{"model": "image VAE", "train_examples": 42238, "crop_scale_min": 0.7, "horizontal_flip": true, "bottleneck": "kl", "encoder_norm": "batchnorm", "decoder_norm": "batchnorm", "decoder_activation": "silu", "beta1": 0.9}
Rows from block 3 of the encoder of a small image VAE, named by matrix and row number. Each number is 128 + 24 x the weight over its row's rms, rounded and kept within 0 to 255. All counts start at 0. Numbers have three digits each. After the name is the row's rms in percent of the matrix's.
Before each channel's rows are labels from the 100 images, of 14976, where the channel reaches its highest value: "responds to" is what is common among them. Only what is clearly more common there than usual is listed. The data: capsule endoscopy frames (Kvasir-Capsule).
# pw: pointwise conv (encoder.blocks.3.pw.weight, 384x384x1x1), inputs 77-153

responds to: finding: pylorus
pw.222 099:122105105102138112128128111122100123111100143147133116120108111125087103085127110074133124115121124115097112128158130175093112134127103094121097139140117127133132099137119119104118117110117108128071145091121079092107118112138109093

responds to: finding: pylorus
pw.375 094:127109075134118106123145138135151119111151125158138102117136173126080159080131149143141147106106135093155156138134130124157111138129095131125109133076115141160114118140124109152122115118129124166146131102133141089106143150176138134

responds to: finding: pylorus
pw.136 100:114109089111108125118145162144113076117136140142110106076140100101098184099138136102159133190132126100140146126118163140121098130154107109164118126117139144165092120129100097143133147134140161127108122119137129100117102086113149137

responds to: finding: ileocecal valve
pw.64 106:120109123133116150133141120153121152147070108130098143132128101127175170098125077138161147126135131145107128173124117172081169118132132130126121126122178112106191117146124117163120135151149129111120148132153130135088116073155142119

responds to: finding: ileocecal valve
pw.322 097:156159150119113139146122118124114132174064129107125126122141143111150068109102176128072074113106111129048129140150116102144134108169093102133111160130103119149167134102103116130148136156109115128096129146135134167118116119124076146

responds to: finding: blood fresh
pw.305 106:126072147092117122123109140136143124136143143124063167151115112103122126069110187038149145113135141144114138181117160120215144104130094131116099145099093183130135162106158131128100090106163146147098139136149105130069126096108140165

responds to: finding: blood fresh
pw.22 103:125138159146104128147131154085126110156124149125105130090136125147148134138153139090135137127161153174109111160095146115133095095109107136114138086145097184126192179132139139137096111113138081177111136137126118132116087140136157142

responds to: finding: lymphangiectasia
pw.186 099:128104130118109169136124145084112116131110164133119161122121130135124135117134144095157139117137112162174151089135160075171124123138111185113103118134154161134138128092152137125126114090140145129112161138111138110140096126117134153

responds to: finding: ileocecal valve
pw.251 102:114123131138129133161156130140109148111124110137173133146066125134128122114147122117122164131137108124108124167132133137119118115117099114109095105117135128121112127162121117123091082082136128155118167104140113111120104111146132113

responds to: finding: ileocecal valve
pw.117 102:167100139142125118157162135133089125158117124111153131107116135098181109148157126126123110125145164120122075212118130169114159132113136155110156115121142097157161111133131125154131170127121113118132147129118125144175134164165134118

responds to: finding: blood fresh
pw.224 101:097126145101126127138134133126106089146130091146123108134135116099150145095165114063141132165143161142077147191112143103139126114129104146129100124120129118134194131129083097158145139124154125100114124148141123129093100118098129092

responds to: finding: ileocecal valve
pw.383 100:167079129136119142124119103125111108166113135112113136140163101099154071143112130147151132135105112135057122163145155133116194141121106131110078142121109133151154132138106107124119121131130146086107120130116120118117157120142099120

responds to: finding: blood fresh
pw.70 100:149095117135142128104142076121114100126086115125120091127122120109147119179124102137114082132095129080070090134083128122120118151127120103126102192116138118117133122145099126122138170156103117112140132119121121144123124128164127116

responds to: finding: blood fresh
pw.240 096:118173144109122123122115131132146111102123094132115110121124136121135132182132128100103122134124162120057137153082102095153114104114088128175096167118078165099144151117101100127116148120109130125098123175135118147130103126147135125

responds to: finding: pylorus
pw.23 096:100127067131131115128117129149119114113144137164140082124127172103099094123091152118127097083116081143141146117117100150130132162104145131168096126084122133185095074093131125151114131104134139138183106122143144101121133138133130118

responds to: finding: ileocecal valve
pw.303 096:160130115127143180174103100122129091110062133122081096132126142117142107147129156129155119171117134125124120150132141139134160125137128142100112154128065115120139100176108150161136131150110140140098128108116127129081107082107122103

responds to: finding: pylorus
pw.172 096:145136067163132126125145134152117119124148115152129122110125174083090142132148133132135134126131129069160104109120144143149085150120122137158077120108114104145082096176096118127120122150174159121146136105112133138133144113141124113

responds to: finding: lymphangiectasia
pw.258 096:149121122131112097154119155125087170128149106163155126120099139141110157082122115146129169119158116123146117143156117107139092125139139139139121118092110106135141150171119132104119150086148145150131128117105108143128110121172175094

responds to: finding: pylorus
pw.8 101:136134108121146138121158105165131104129132125120133150116109124114111115160068142160083085097102118117085100138145126101131163132114157136154137136120130122129126120119146126132143173162134133123160099185153151145140125098127112145

responds to: finding: pylorus
pw.362 097:086123079149111131087156100170113117075115090160122103136114149115117143091120132126112114181116114102108140094146099118146133109126138115178134136096148138127106104114145110088133170128136157119143131141127125075102151133128149140

responds to: finding: lymphangiectasia
pw.279 100:126105133057133155131132145134101140130123128124108095167122122156113139103119146113120164130119129110158116149133161120106130111129158152143089124100110135136119136108156128120093142101156095153156154123102106117112143157154174114

responds to: finding: ileocecal valve
pw.198 099:142073140162164177132122134152150135167086176097144096110134119151142112146138140130190124131077146124143123138144142143125142129106128110114103135140119111138161150148138159149154108144103102129158129123102146135129141149165093132

responds to: finding: ileocecal valve
pw.382 106:096105164096127131154109122087163155141134130111132158112159114148134149112087154150117135092157143145149135149139136112148102159176115136123125151133117179134137168139166159132111077116104099109104145139116117104132120131092100148

responds to: finding: blood fresh
pw.364 097:124154156116122150124137144105142121140128135131094071092164118089146093077118137075131078119155160157120133125098161168129138051125069135159085137158090138119144155114100097119128133141128101158111141143154131152089106101145157110

responds to: finding: ileocecal valve
pw.179 106:126184150112147131121113161074151136137139139146159121181133156157125144083127152174101123122155145126128135112111145063192102114141141161156183158131145157174124133140118131141160119148156133107119126145105150156164140156087124122

responds to: finding: ileocecal valve
pw.12 101:105094140126141187140116080158113140147109160123115144080146116128134132146109068113121149130107109113131078158101163159061132162156141154114124138179086146084135102175127155170116115122118131172103150094121112137095119109120136128

responds to: finding: foreign body; finding: lymphangiectasia
pw.84 100:123132145109146146120121172118143129110143158136136140093097113139101161082139121127152145135118119137154156100150124082126113133122124099124092105129109142153118127128134118112117127092174136137118130083112107119136099112155165137

responds to: finding: foreign body
pw.120 099:141147112135137079106138146137129119064105091195166136146068122115115144094137122137100148135132128123129155130173093135111094117122131093143114141121122108100147115164129147037093139114120177148104131129168105104130159133151134119

responds to: finding: foreign body
pw.61 102:113135112105113166160105140080131099153169128121115152112122118105114166103137141094129166129138110117184121119123165098134100135136139168119102095124117153144118121138162131134087117080171119134127182138137128094086131123111135126

responds to: finding: blood fresh
pw.206 099:117128109105125103124122096122122135092153130116131109136128179133049155120129118130151146134140119092137124111119109105129102136122109083119099127139124113155125103126096129128127165146123137119125139148099133127116151122130104142

responds to: finding: ileocecal valve
pw.346 097:142120160119118104150119150110131176153110136089161150101150086140135139104112139104139132108129108160145131126124123091140126103117131098112118088115122129092135160126135151134132112091118095110096125097123158153137066105151139132

responds to: finding: pylorus
pw.370 101:077134129134081122098116153125141147120159143149118082160118143131121161117141107119124110148129165152129166121159102098154102121149123098115098090100117110154123106151121121092128151023133113124142155120144109113134095131156120110

responds to: finding: pylorus; finding: lymphangiectasia
pw.93 099:103133055116117135105137109121092103073150109155197114136136147089092121079128119088147151104131126080160120169150130146133110120115139098137114133133151090132114094131125156071085146099157135150150117141120108109103126135191155128

responds to: finding: blood fresh
pw.129 100:127143182106115133142130157106122126127129131115118126160148082141174128120143149073109143120145120184110124157111170148163105119130099141095078121139107145104142180115120159162129143148131104126123131113150125148128082116092161125

responds to: finding: ileocecal valve
pw.69 099:153098103104150148146125084138126105112091157169109108105143147140087119155091129179116093113109143103114082139117102130102135148080152091140154135127114131139107084152121111121124114116081140096134089133123128115132160121131085128

responds to: finding: ileocecal valve
pw.87 101:132128144100087140172143162083136136177143148081085159134161103182106140148104142116169121140161120159094138127084145126179105141178096133090137079135161166120145150112132138155131139119120061092090137114096152139136067098081106150

responds to: finding: ileocecal valve
pw.287 107:132092115144110165133130148103112114143128114112126103113158105137100125178123106123112139141121100101093129125079112121068139118158062171117155134113153143117141122141106103117127117117147119137146101116113166116105123065136134119

responds to: finding: ileocecal valve
pw.101 098:137032102117118157158108120128142141139129171086083116129161104121118161146147155116149126117144121115139122151109155127159109151118135125117070152117084143156102114075114119144090109137124099147123134097084146130080128100168172169

responds to: finding: ileocecal valve
pw.274 100:166101122133132171156090081124142114121074147056080096122142153125127126174169092173163118140143117100111135110111127104107136152163142081127120145165098126131101103156120112115105146154139122133142153140105143108137124082129117126

responds to: finding: pylorus; finding: foreign body
pw.114 098:130175067138149124085194125148117144087113088244125097119069163127102106117112103149121125131140114109117138153163107137106126134120141127231116121100111119127101119111130115074122149091121172115141139135125128100150134149181159126

responds to: finding: ileocecal valve; finding: blood fresh
pw.161 101:150127130115138113136088159132159156111116139103115179111112080120121103135127130150122130115132098114186130121166128113158120102146071137101152159124190137139178182116195148121077103159143118138120175127123155113138157147145116101

responds to: finding: ileocecal valve
pw.163 099:156143197098133148144132128105121121187115154086101105127140138142136133134104113119144138077119120139068132142119149134110154136117137128107126128175134105168135147109095138145137133159125089125118123157125156137120110090119106114

responds to: finding: pylorus
pw.15 096:117087099133168101117189135113142104111172144156136147100110145099118168106151143111133148133145130086179137119153128165153100136099119100186105129101099134166087122123149119101076115099142162143108121120141113100120144122177154139

responds to: finding: ileocecal valve
pw.227 096:122091133096124105136108149146164158123152114113119161152126090120114135084115114068121184138136170152134098111100141119171116097161169133117113133136134155079092155128121134120079130093140085124118131078123100128112102146131161121

responds to: finding: pylorus
pw.132 099:125130129150141078125151130169097135096136129172118129107107145147125158138099156112133156141123142126118135136140150113131114128116154122162094149100111111156138139106119123103091161110181173135141126097162128066150144111185159100

responds to: finding: ileocecal valve
pw.20 105:145100136121134095105091121112127122116115104142119112135084122111145116123191140072129108137134131143084151139177125088160132087147098107134153139130137113108139166101115109078140130119157083132099119114172117113118130157116122034

responds to: finding: ileocecal valve; finding: blood fresh
pw.228 103:123135121135051134092120123125139116119127105133131088129132103121143136107158162137094130119112113128133183151139109081128098118125099119133137089109133117126084102131122131096107131098120154111138131095111123129119119104111124114

responds to: finding: ileocecal valve
pw.216 102:120137141101120154184127131134114109141134145099105102100169120151133136144062114137147129137122172102114144143069127123104117160164143139122095125142090136147193081128117120163081145110095112146137119117125169130100098057123119103

responds to: finding: ileocecal valve
pw.205 092:157149165145141128104093116141090108145115144126140118142135107076126103147142148089120124105108131117064093179149150090142137085154114090138126156142090108112156169106111129157125120129120130156123142169107119142109130127143115091

responds to: finding: ileocecal valve
pw.125 096:111115112155099153134153141119113121114130111164110133098132151112131156117165119130131125120146135132122152147166114131166117092128100114133141079145102120166130177144120113115130134096153154133121138111145152105125136122112109129

responds to: finding: ileocecal valve
pw.119 099:100134084108107094123129095146136174133086116141133137208128121130101145091146107099115152131143114155165110090113088138124085097126125132127098095079132134139109101152163152130125111122139119127139123089115114140136122137132094101

responds to: finding: pylorus
pw.180 100:117150099109121136142132122136141107120121123181089106109133093103092146094124143120113138169145105110142112132166131154138101106140127138135089144083121136127134106105145108113136138140144142149117144120144125127053122088135134150

responds to: finding: foreign body
pw.248 099:122104138083130131148154164168128139131137140111127127181113146151098138117146105103159126149129128137181131105128125133141120153124125132143063122099089141146152109148159156141109099097113151124136161090133115123085142145144138141

responds to: finding: foreign body
pw.11 094:159172122124108105098187127163137113098128111242109118105091142108132134140148133132133161141152184122142155146130120144115112107122128135141105137107164114121168158132137141128133157082131143143132123138169121104103134137176127133

responds to: finding: foreign body; finding: lymphangiectasia
pw.177 098:126089114128133139123124141099125113118157132140105131156095139121116185104137123102126138117141147124149126138173167085162105108113153108110094115086102140106074138127167132120123120087140108146121155078143117102145089116113153123

responds to: finding: ileocecal valve
pw.231 100:111104166072113107191158129094151115183125166095103196132135120155135118132143151162145136135127137190136134132126118130152069133130169153078107099091126166154149147134121134135122068105128079088110135119095135157137123129098115148

responds to: finding: foreign body
pw.66 102:134134143115167128149109152120105178117130150102123183133160103137143121125110135151165167120153118123186122124119154131134136153134188139122139135137137150130112167167140154114148076102135122098121154140127135151140125146144115131

responds to: finding: ileocecal valve
pw.184 096:148122138122138147107117116126100114133095132090105088131143102091111119163095164137109110141091130145081135152130160117122160084133116156148119166104102095108149108134129124141173138145123125108140128147135122142149122058125139115

responds to: finding: ileocecal valve
pw.209 098:144144128135153167130123125150099072153100144098145115102141075121140110127120132165165094163131108076098081167129124128129157127156122138106148150125139122098173131119135096116148146132113133110121130156101152142126082101135124105

responds to: finding: pylorus
pw.365 104:134120133108156098155108159095131113139120147111128110125133099130118148140142098089144147106114130138106148119112153117087126128115142136124097143116113121117122162140144129108125114122153132131108154180143095164100110130142143099

responds to: finding: pylorus
pw.217 099:125132081138126129118158137124111128112130134154167133116127135144104143104121102129117160116143107086124128109116133149083087130108120112112108106155154135156083121094113140101105143084150143123146142129124114107095139134132158145

responds to: finding: ileocecal valve
pw.354 104:135140121111130107132118153131168149111122135100132165151091151164146137122185133112128143084133101193105112122100122108162085087113148125135062114125110158134128132126158135143140140120117079138102119099097148127146090109128136129

responds to: finding: blood fresh
pw.51 099:117090165118137132155121144109116169154137146126118137163114101132123132109123161079166118138115132149120116133124151145186118123144144122132096113098109122131157143107134136083101121093138075108118166100120085144070106093108134135

responds to: finding: pylorus
pw.72 096:144096103143145135094102083153110113100138099133126142073142132091106126130104121143132136128094107122098109127125149140097169121174159148133151135129098132151159081144141124094117107122128145138182132123113098104102149130163138113

responds to: finding: pylorus
pw.139 098:156120118122117116103146096134069102069125100164122080111124138136083090169092123183161124122099111108082105170099104132151126102138156135135121133094145049127124142142091095080157124165102146105148106128128117120138139107147108111

responds to: finding: ileocecal valve
pw.335 101:165127159124117132112120119113130104150050116103098102132121134104103126156102140152126074120068125140084114154106147125144163109129090105116106173157081088127135144149089136144169117136100114124130104125121130152132121112128069119

responds to: finding: ileocecal valve
pw.257 096:122137133114117135135168150126126155135137126139084165138137087140195129148116142071129145127129129167084123139114143132153110076120066132114092116147112094130133184088104098111121117115141096143073113108126129134110094112143144104

responds to: finding: ileocecal valve
pw.5 102:088053100075148124113137138104134141136143143128139121192115166102120132117143150095100140099138102139193139136139156125127063136136133124125072123133076098119113097140132153137098089127136110123157147099119084105125176130116137137

responds to: finding: ileocecal valve
pw.7 094:165126141110137110136143124119133113145088131098126121145130107127138114176141107154144092083092105145103113137113135139136131141119112101099126152168124126098146127121090128150147120160126125134130111125125146133184150138104099104

responds to: finding: blood fresh; finding: ileocecal valve
pw.31 097:130130109077126152172114183110124135152101131112124155139109118133138120121121157093152131143164117134141105167099156109152123131104144152140085111137093146127149141127117130112100104096133122138113190115126099120112085113099137102

responds to: finding: lymphangiectasia; finding: foreign body; finding: pylorus
pw.309 096:112097089113145117138111108128110115117112128118174117113107166127083162101142092093135172149167128124144119128121147147122136154162130156134101109103145133151152121150177150112123098095132133128150135095145106103098104104158150116

responds to: finding: lymphangiectasia; finding: foreign body
pw.236 092:099092135110118134162111143147102133139129127065145144149150104133104154126114124084111166114142103146192129093153130130124096147141130125127123095155171143123122130144182173125119113124109109123123164157107136071118080126126148132

responds to: finding: pylorus
pw.34 104:118133114149085143091105114153107103068147128152112094048114129078099111130126088078145162115146113098130117111136129125115150135111119118201129128150124105120164075131110099148126149173121146128129127119137150094143092106135139156

responds to: finding: ileocecal valve
pw.201 098:158122153129090111139139147130106095140113109099128177127106110131159102102111112069129128152128132158077102185101144147131165134137125123126092151137103102092196146137134118125102094121123126149115118109125113141104113076131160089

responds to: finding: pylorus
pw.159 110:126143140147152132138175108137095143160099175115160167144140157176131093111171157122146115094134162153153101130142133180160110120142130143115138128115149103109111136164137149161125107125112108134132147136123121125166151168103135089

responds to: finding: lymphangiectasia; finding: foreign body
pw.170 101:128114062101128128147132139128101078133159142139144133117144144094119140096103136110101147186152162083120098184148154152066094143134165104133091096127140125141114109145131122100098131094120174153147162102142100106113116139161171156

responds to: finding: ileocecal valve
pw.204 108:163091146135098164122109130131110096138138142117066139103135084107131137141095138102133158163141132119127099113128167154130155149185150112124096128138079143099143104111144114160118130134163131155152186127097178140107133132121152109

responds to: finding: lymphangiectasia
pw.113 094:131128114112103133128130148119120120118130134128104109165126122129161142088110113101162152146158133114151121122147146118113118124118103127133117108099083118119115127137132130111123129069149160124139158097141119101130098132155179098

responds to: finding: foreign body; finding: lymphangiectasia
pw.45 094:106112091125121121116147162099143148100150121118116127108131165108084166089146147062158138154098111116147116105132168121135075119134149147146110102086100120162116148102142126136120109078119158143104146093129112120132131125162142151

responds to: finding: ileocecal valve
pw.333 103:107144157150103128125139121125159141120128148106138154143115132142113102134165102102126134109145111146163125100162095058145082122103104112087137077119126130153108134137169119134096134130136114159103139123119160123150081136107133116

responds to: finding: ileocecal valve
pw.269 105:096162179121130118114174141140125104167126148105161133130142130147147139180173109111114133117124143150077126119111110084144073089129082112111114096152139117142149154118121127113134128108119093124091112118136170131109099116122091117

responds to: finding: ileocecal valve
pw.373 096:182115120116145176138114095135118120139129154115104131085121129138113127221133145088097124146094140143112143130118152134146148143156136124158091121139125125114158138160093136157123114184126096120134114145121145111104105119088126122

responds to: finding: pylorus
pw.275 098:118128128125157119114155117153117126142168127159117116104142162124075121127150149125110141132133112135141117113148143130107114135099141116180108109133124121159116139105126129073151111091147139130146091121121135064143151090158110145

responds to: finding: foreign body
pw.265 102:161120134123100098133126153165103103151142136150128132094122129127126093141131134136133132120133135121194101133112164128146113145109113150141138156150142109107092134146163148135120115137126131152103126121139148131141145114153128127