{
  "encoder_activation": "leaky_relu",
  "encoder_patch_size": 8,
  "encoder_kernel_size": 7,
  "decoder_attention": false
}
Rows from block 6 of the encoder of a small image VAE, named by matrix and row number. Each number is 128 + 24 x the weight over its row's rms, rounded and kept within 0 to 255. All counts start at 0.
After each channel's rows are labels from the 100 images, of 14976, where the channel reaches its highest value: "patch colour" is the nearest of a few named colours to the mean colour under the peak. Only what is clearly more common there than usual is listed. The data: capsule endoscopy frames (Kvasir-Capsule).
# pw: pointwise conv (encoder.blocks.6.pw.weight, 384x384x1x1), inputs 0-127

pw.295 [119 107 161 153 120  96 119 159 124 134 113 125 118  94 142 116 157 177 125 104 141  91 103 119 121 154 161  92 114 147  89 153 103 143 119 126 146 146 110 138 195 114 126 155 135  78 104 108  85 215 102  84 130 100 159 144 114 112 159 163 133 136 170 128 150 123 104 119 159 105 119 122 162  84 158 168 122 105 123 137 118 142 128 138 128 138 152 160 138 152 143 143 128 142 125 121  84 134 100 114 136 128 125 109 143 117 135 128  49 140 165 163 142 133 138 144 120 130 106 136 124 126 133 147 168 143  93 156]
patch colour: orange

pw.259 [125 132 126 127 134 161 107 119  79 101 128 142 131 153 155 139 108 124 108 136  58 159 133 106 127 159 144 163 150 125 129 108 107 146 123 101 106 121  93 151 109  84 149 168 148 157 134 114 124 134 145 127 133  84 163 157 134 103 119 146 125 143 151 141  95 151 128 155 134 137 109  48  96 121 119 128 118 132 178 123 139 125 155 126 144 101 143 112 141 107 107 139 102 145 137 131 137 155  78 143 132 155  83 104 142 128 136 102 147 136 120 122  87 166 158  95 129 144 116 177  98 153 121 121 137 152  97 181]
patch colour: grey; pink

pw.60 [146 123 132 163 113 146  98 104 112 152 159 143  90 117 107 102 110  90 158 120 128 126 166 124 183 133 103 183  72 109 145 124 106 124 112 149 127 123 167 122  79 131 127 122 141 172 128 133 173 125 129 190 141 161 138  94 147 145 115  73 101 110  72 156 138 111 145 140 149 117  94 134 126 195 116 147 145 123 133 108 142 138 128 103 137 115 132 131 116 137 129 103 125 119 135 117 179 129 105 119 128 108 121 126 140 168 125  93 174  99 138  83 144 148 151 140 154 117 181 140 173 130 162 126  97 133 179 138]
patch colour: black

pw.105 [145 131 167 117 135  98 125 138 103 107 104  97 111 113 141 151 153 131 113 108 161 104 106  91 133 149 149 111 113 123 153 104  73 124 114 127 103 118 106 124 118 112 140  95 144 150 130 158 147 129 142 158 103 133 135 136 138 119 188 113 107 114 155 120 154 121 120 122  88  96 139 138 111 190 105 124 125  96  73 125 126  88 136 106 118 122 104 157 105 103 131 114 146 114 177 158 135 110 157 150 145 126 126 129 134 117 100 198 134  95 126 159 118 141 139 105 133  83 144  81 157  87 136  89 112 136 114 147]
patch colour: grey

pw.205 [161 128 116 167 161 129 142 123 164 150 180 134 107 127 129 140 135 158 128 115 110 124 121 139 182 110 117 115 138 154 111 161 133 154 142 100 104 132 116 138 116 105 142 151 148 115 137 135 135 122 141  98 104 159 160 135  83 119 125 179 124 191 138 130 164 110 127 167 199 126 109  92 117 109 110 143 133 138 135 120 119 114 137 154 100  97 141 149  95 161 140 137 149 144  75 120 126 109 130 146 158  66 127 116 121  99 115 126 108 147 126 157 149  91 166 119 131 107 126 113 121 130 128 108 147 150 100 127]
patch colour: pink

pw.21 [134 118 137  98 167 138 127  91 120 127 103 119 107 144 143 127 125 147 113  72 142 148 143 109 119 109 157 150 118 105 121 101 101 161 133 127 105 137 135 130 137 173 110 143 140 120 150 115 159 141 143 151  90 136 118 190 132 123 146  97  97 131 137 123 160 163 129 143 145 160 129 143 107 130 110 145 114 121 169 144  95 118 168 153 107 146 120 102 138  73  98 139 124 127 151 158 104 168 126 132 162 102 121 113 108 128 118 141 119 123 106 125  89 164 141  67 141 117 129 193 138 134 127 131 129 128 115 145]
patch colour: pink; yellow

pw.290 [108 119 106 164 136 155 154  98 160 102 114 124 137 179 148 135 167 162 138  90 146 146 107 133 122 101 156 124 132 126 152 120 136 206 149 147 150 137 128  99 136 129 111 126 168 114 155 137 133 145 124 129 131 134 133 102 113 112 112 118 113 161 103 134 132 114 123 136 155 136 122 111 125  90  80 132  90 127 130 118 116  77 152 134 128 151 107 150 150 141 127 120 123 164 141 110 143  93 138 178 153  99 144 133 171 103 127 123 104 123 156 158 123  87 115 110 123 131 133 141 154  81 151 124 106 167 133 138]
patch colour: pink

pw.92 [155 139 134 119 113 112 138 153 130 132  79  86 151 145 187 138 136 182 121 123 223 105  77 152 120 129 153 130 124 162 173 107 101 156 102 127 132  87 109  99 148 135  89 126 129 109 171 122 131 129 118 115 110 130 122 149 131 111 167 116 111 111 144 124 127 128 127 125  99  96 126 133  94 109 128 124  71 143 125  97 130  81 121 152 138 126 149 140 121 126 110 121 137 107 110 143 135 120 136 145 134 122 159 131  93  97 130 159 119 119 178 130  99 114 129 134 113  95 127 101 144 145 139 150 123 137  97 117]
patch colour: orange; pink

pw.275 [ 98 111  89  94 121 116 133 100 107 125  87 140 116  74 131 124 149 135  99 112  74 138 121 103 139 122 139 138 117 127 110  82 119 102 108 135 105 122 104 122 137  72  95 161 142 129 140  94 127  96 143 119 124 131 129 134 143 121 130 131  99 125 131 161 129 184 123 129 125 118 137 115  77 140  63 133 103 137 138  89 108 107 182 121 103 134 115 124 130  89  93 160 112 141 111 142 135 143 141 117 120 162 120 108  99 118 103 157 144  99  80 114 103 123 114 102 150 124 110 160 137 120 122 141 116 142 120 118]
patch colour: grey

pw.73 [113 113 149 149 145 137 157 124 116 112 121 114 141  78 164 137 143 135 110 161 139 101 132 130 149 154 119 125 126 129 132 171  97 133 144  96 108 122 136 123 128 149 128 163 130 157 126 126  76 117  98 159 149 124 122 165 126 130 173 139 139 114 149  96 165 125 104  67 139  97 133 129  94 107 128 144 100 134 121 118 137 149 103 151  75 115 130 164  93 122 106 124 153 109 137 169  73 163 151 124 115  82 150 134 143 105 161 139  95 117  94 144 149  91 110 123  75 117 120 139 146 179 101 130 126  92 104 180]
patch colour: grey

pw.142 [132 165  97 144 114 108 129  99 102 125 119 113 128 151 113 122 101 135 131 112 120 141 143 153 135 101 133 114 107 101 146  95  79 171 114 148 137  88 135 105 112 157 137  77 140 131 106 148 168 123  93 172 113 160  91 147 164 112 113  75 129 123  84 107  75 129 150 153 136 148 107 129 152 111  85  93 151  74 113  94 133 121 153 121 126 107 132 106 116 121 145 113 141 108 139 118 159 105 123 116  99 140 115 110 105 143 147 125 160 122 115 120 119  96 155 150  98 128 167 122 117  97 141 121 116 121 170  81]
patch colour: yellow; pink

pw.346 [124  95 160 105 139  99 133 125 123 101  85 100 113 116 129 156 182 123 107 104 160 102 125 101  57 163 158 157  81 162 185 151 125 148 147 140 140 102 120 133 155 157  90 121 145 126 111 137 123 166 106 121 142 103 137 125 153 125 210 106 116 122 140 101 104 117 147  93 128 138 144 131 122 106 132 117 142  92 125 144 109 120  80 155 135 166  92 135 147 140 155 127 129 105 140 138 105 129 115 155 156 159 138 114 125 136  77 168 105 135 143 134 129 110 120  96  82 131 147  78 145  89 139 117 149 106 150 143]
patch colour: orange

pw.320 [117 128 144 129 138 128 134 112 150 101 108 117 134 119 133 130 142 161 122 117 129  93  71 140  89 113 121  92 114 151 158 166 172 140 127 104 125 151 122 126 152 105 124 148 133  99 132 128  89 169 103 106 121 107  74 143 157 126 113 136 139  99 129 115 122 130 112 138 113 128 126 137 137 139 141 131  89 145 154 169 114 131 139 106 108 116 121 161 168 129 145 123 131 121  93 122  91 125 133 136 126 164 159 120 129 121 107 133  69 164 153 163 123 151 117 121 118  97 103 107  95 135 136 143 162 132 112 119]
patch colour: orange

pw.208 [124 123 170 125 124 119 126 125 125 118  97 126 151  71 126 131 153 155  89 115 123 143 153 115 113 146 173 131 103 153 113 137 146 118 160 113 136 100 125 146 147 104 130 150 116 160 142 122 138 140 110 155 110 147 185 165 148 109 163 122 109 118 184 127 161 152 174 119 181 167 118 156 133 156 129 134 165 142 189 148 107 143 146 114 148 137 149 126  92  83  97 164 121 116 114 149 115 153 145 136 145 139 114 128 132 116 139 100 135 141  99 135  78 130 134 103 125 168  78 119 110 151 106 106 131 126 144 178]
patch colour: yellow; pink

pw.63 [136  97 183 147  98  94 154 112 101 129 107 134 139  80 126 122 108 125 114 121  81 129 114 106 159 191 118 136 105 133 135  89 102 100 127 132  83  93  83 146  84  97 102  86 141 162 122 128 142  75 115 216 156  94 120 146 163 114 159  68 135  99 152 106  96 108 108 133 102  89 140 129  89 131 139 153 127 130 162 123 135  93 136 128 106 139 114 114 128 112 105 108  67 120 157 153  86 173 151 123 137 132 119 135 116 167 135 111 149 116 136  56 118  99 124 130 107 118 114 131 183 135 141  93 138 104 178 155]
patch colour: grey

pw.365 [125 105 170 114 127 118 117 125  99  69  95  78 129 139 141 122 153 136 108  90 118 140 118 104 125 113 118 135 122 155 156 123 135  97 101 143  80  92 109 112 153 133 136 133 176 100 130  92 173 114 131 165  99 129 157 131 138 117 101  92  99  97 103 125 126 119 159 112  87 119 103 120 110  94 132 110 105 113 155 126 102 138 130 147  78 190  61 134 130 168  99 104 124 121 120 106 116 127 148 121 119 100 161 137 153 117 106 144 150 129 109 110  97 103  87  88 163 137 124 195 131 116 144  58 139 107 138 137]
patch colour: yellow

pw.269 [ 98 141 118 110 123 120 142 136 101 140 102 135 116 129 126 108  93  92  75 125 133 102  94  83 114 153 102 139 116 123 107 139  97 144 152 126 107 126 125 139 117 106  75  98 152 136 152 107 144 113 141 163 123 105 124 136 117  80 123 133 121 114 124 116 164 133 166  99  96  58 110 102 102 145 112 102 134 143 132 124 103  88 120 108 107 134 113 113 117  84 109 127 105 121 151 140 128  93 128 125 145 139 154 173 132 117  99 133 103 108 114 100 101 107  89  88  93  72 117 147 148 111 129  51  83 117 151 151]
patch colour: orange

pw.150 [108 125 140 124 152 133 100 100 115 142 121 168 137 121 117 147 131 132 132 114 131  91 108 151  93 115 146  85 142 166 106 109 111 102 124 110 114 121 119 166 163 134 123 140 122 124 128 133  93 132 134  81 114  83 163 162 114 120 135 149 122 126 132 115 128 144 116 120  77  96 129 104 116  85 179 139 154 107 123 114 122 134 126 144  94 130 131 150 141 134 142 138 107 137 124 114 127 153 157 158 111 107 129 125 146 127 115 137  91 142  60 173 116 130  98 110 130 119  58 141 105 153 133 146 180 110  90 140]
patch colour: red

pw.186 [193 145 133 157 122  99 115 114 123 142 140 126 138 117 124 125  97 151  96 115 142 166 132 104 200 154 167 140 125 107 181 151 123 119 123 143 122 143 183 122 163 122 163 134 157 171 132  95 130 124 122 118 119 188 158 110 131  80 111 132 138 123 140 105 143 124 127 144 165 141 101 127 143 186 111 142 176 153  87 101 111 120 162 106 152 110  99 129 125 141 105 126 169 149 150 127 121 130 157 144 153 128 111 154 142 134 101 115 131 178 190 142 127 122 155 124 137  97 161 108 159 114 127 134 125 149 156 134]
patch colour: black

pw.153 [143 147  86 115 126 122  99 162 151 161 141  95 125 178 115 140 154 146 155 120 138 162 129 141 118  89 154 150  97 139 176 102 116  95  97 146 153 125 168 110 142 144 129 122 152 129 117 144 145 142 133 131 114 165 128 175 120 141 102 156 159 126 112 138  93 158 107 191 137 152 117 115 148 138 128 109 140 131 140 156 165  98 145 162 160 146 133 137 127 136 170  89  99 122 116 108 161  84 137 116 119 126 121 132 121 141 142 130 151 114 192 117 157 152 160 203 176 159 124 134 120 130 157 129 124 113 109 112]
patch colour: black

pw.250 [139 159 109  81 143  90 141 152 160 163 124 101 121 140 159 139 174 139 176 123 118 112 102 149 150 153 131 157  98 140 167 110 153 132 134 122 131 124 155  72 144  93 130 112 133 108 163 112 118 145 144 127 131 169 153 133 119 153 100  84 146 136 131  98 112 117 162 149 108  92 122 136 124 142  80 126 137 107 109 122 121 106  84 141 116 160 135 149 151 170 162 111 136 117 121 131 116  86 167 123 146 134 128 135 104  81 119 174  94 105 151 110 194 114 119 161 123 117 158  98 126 138 124 131 126 149 120 114]
patch colour: black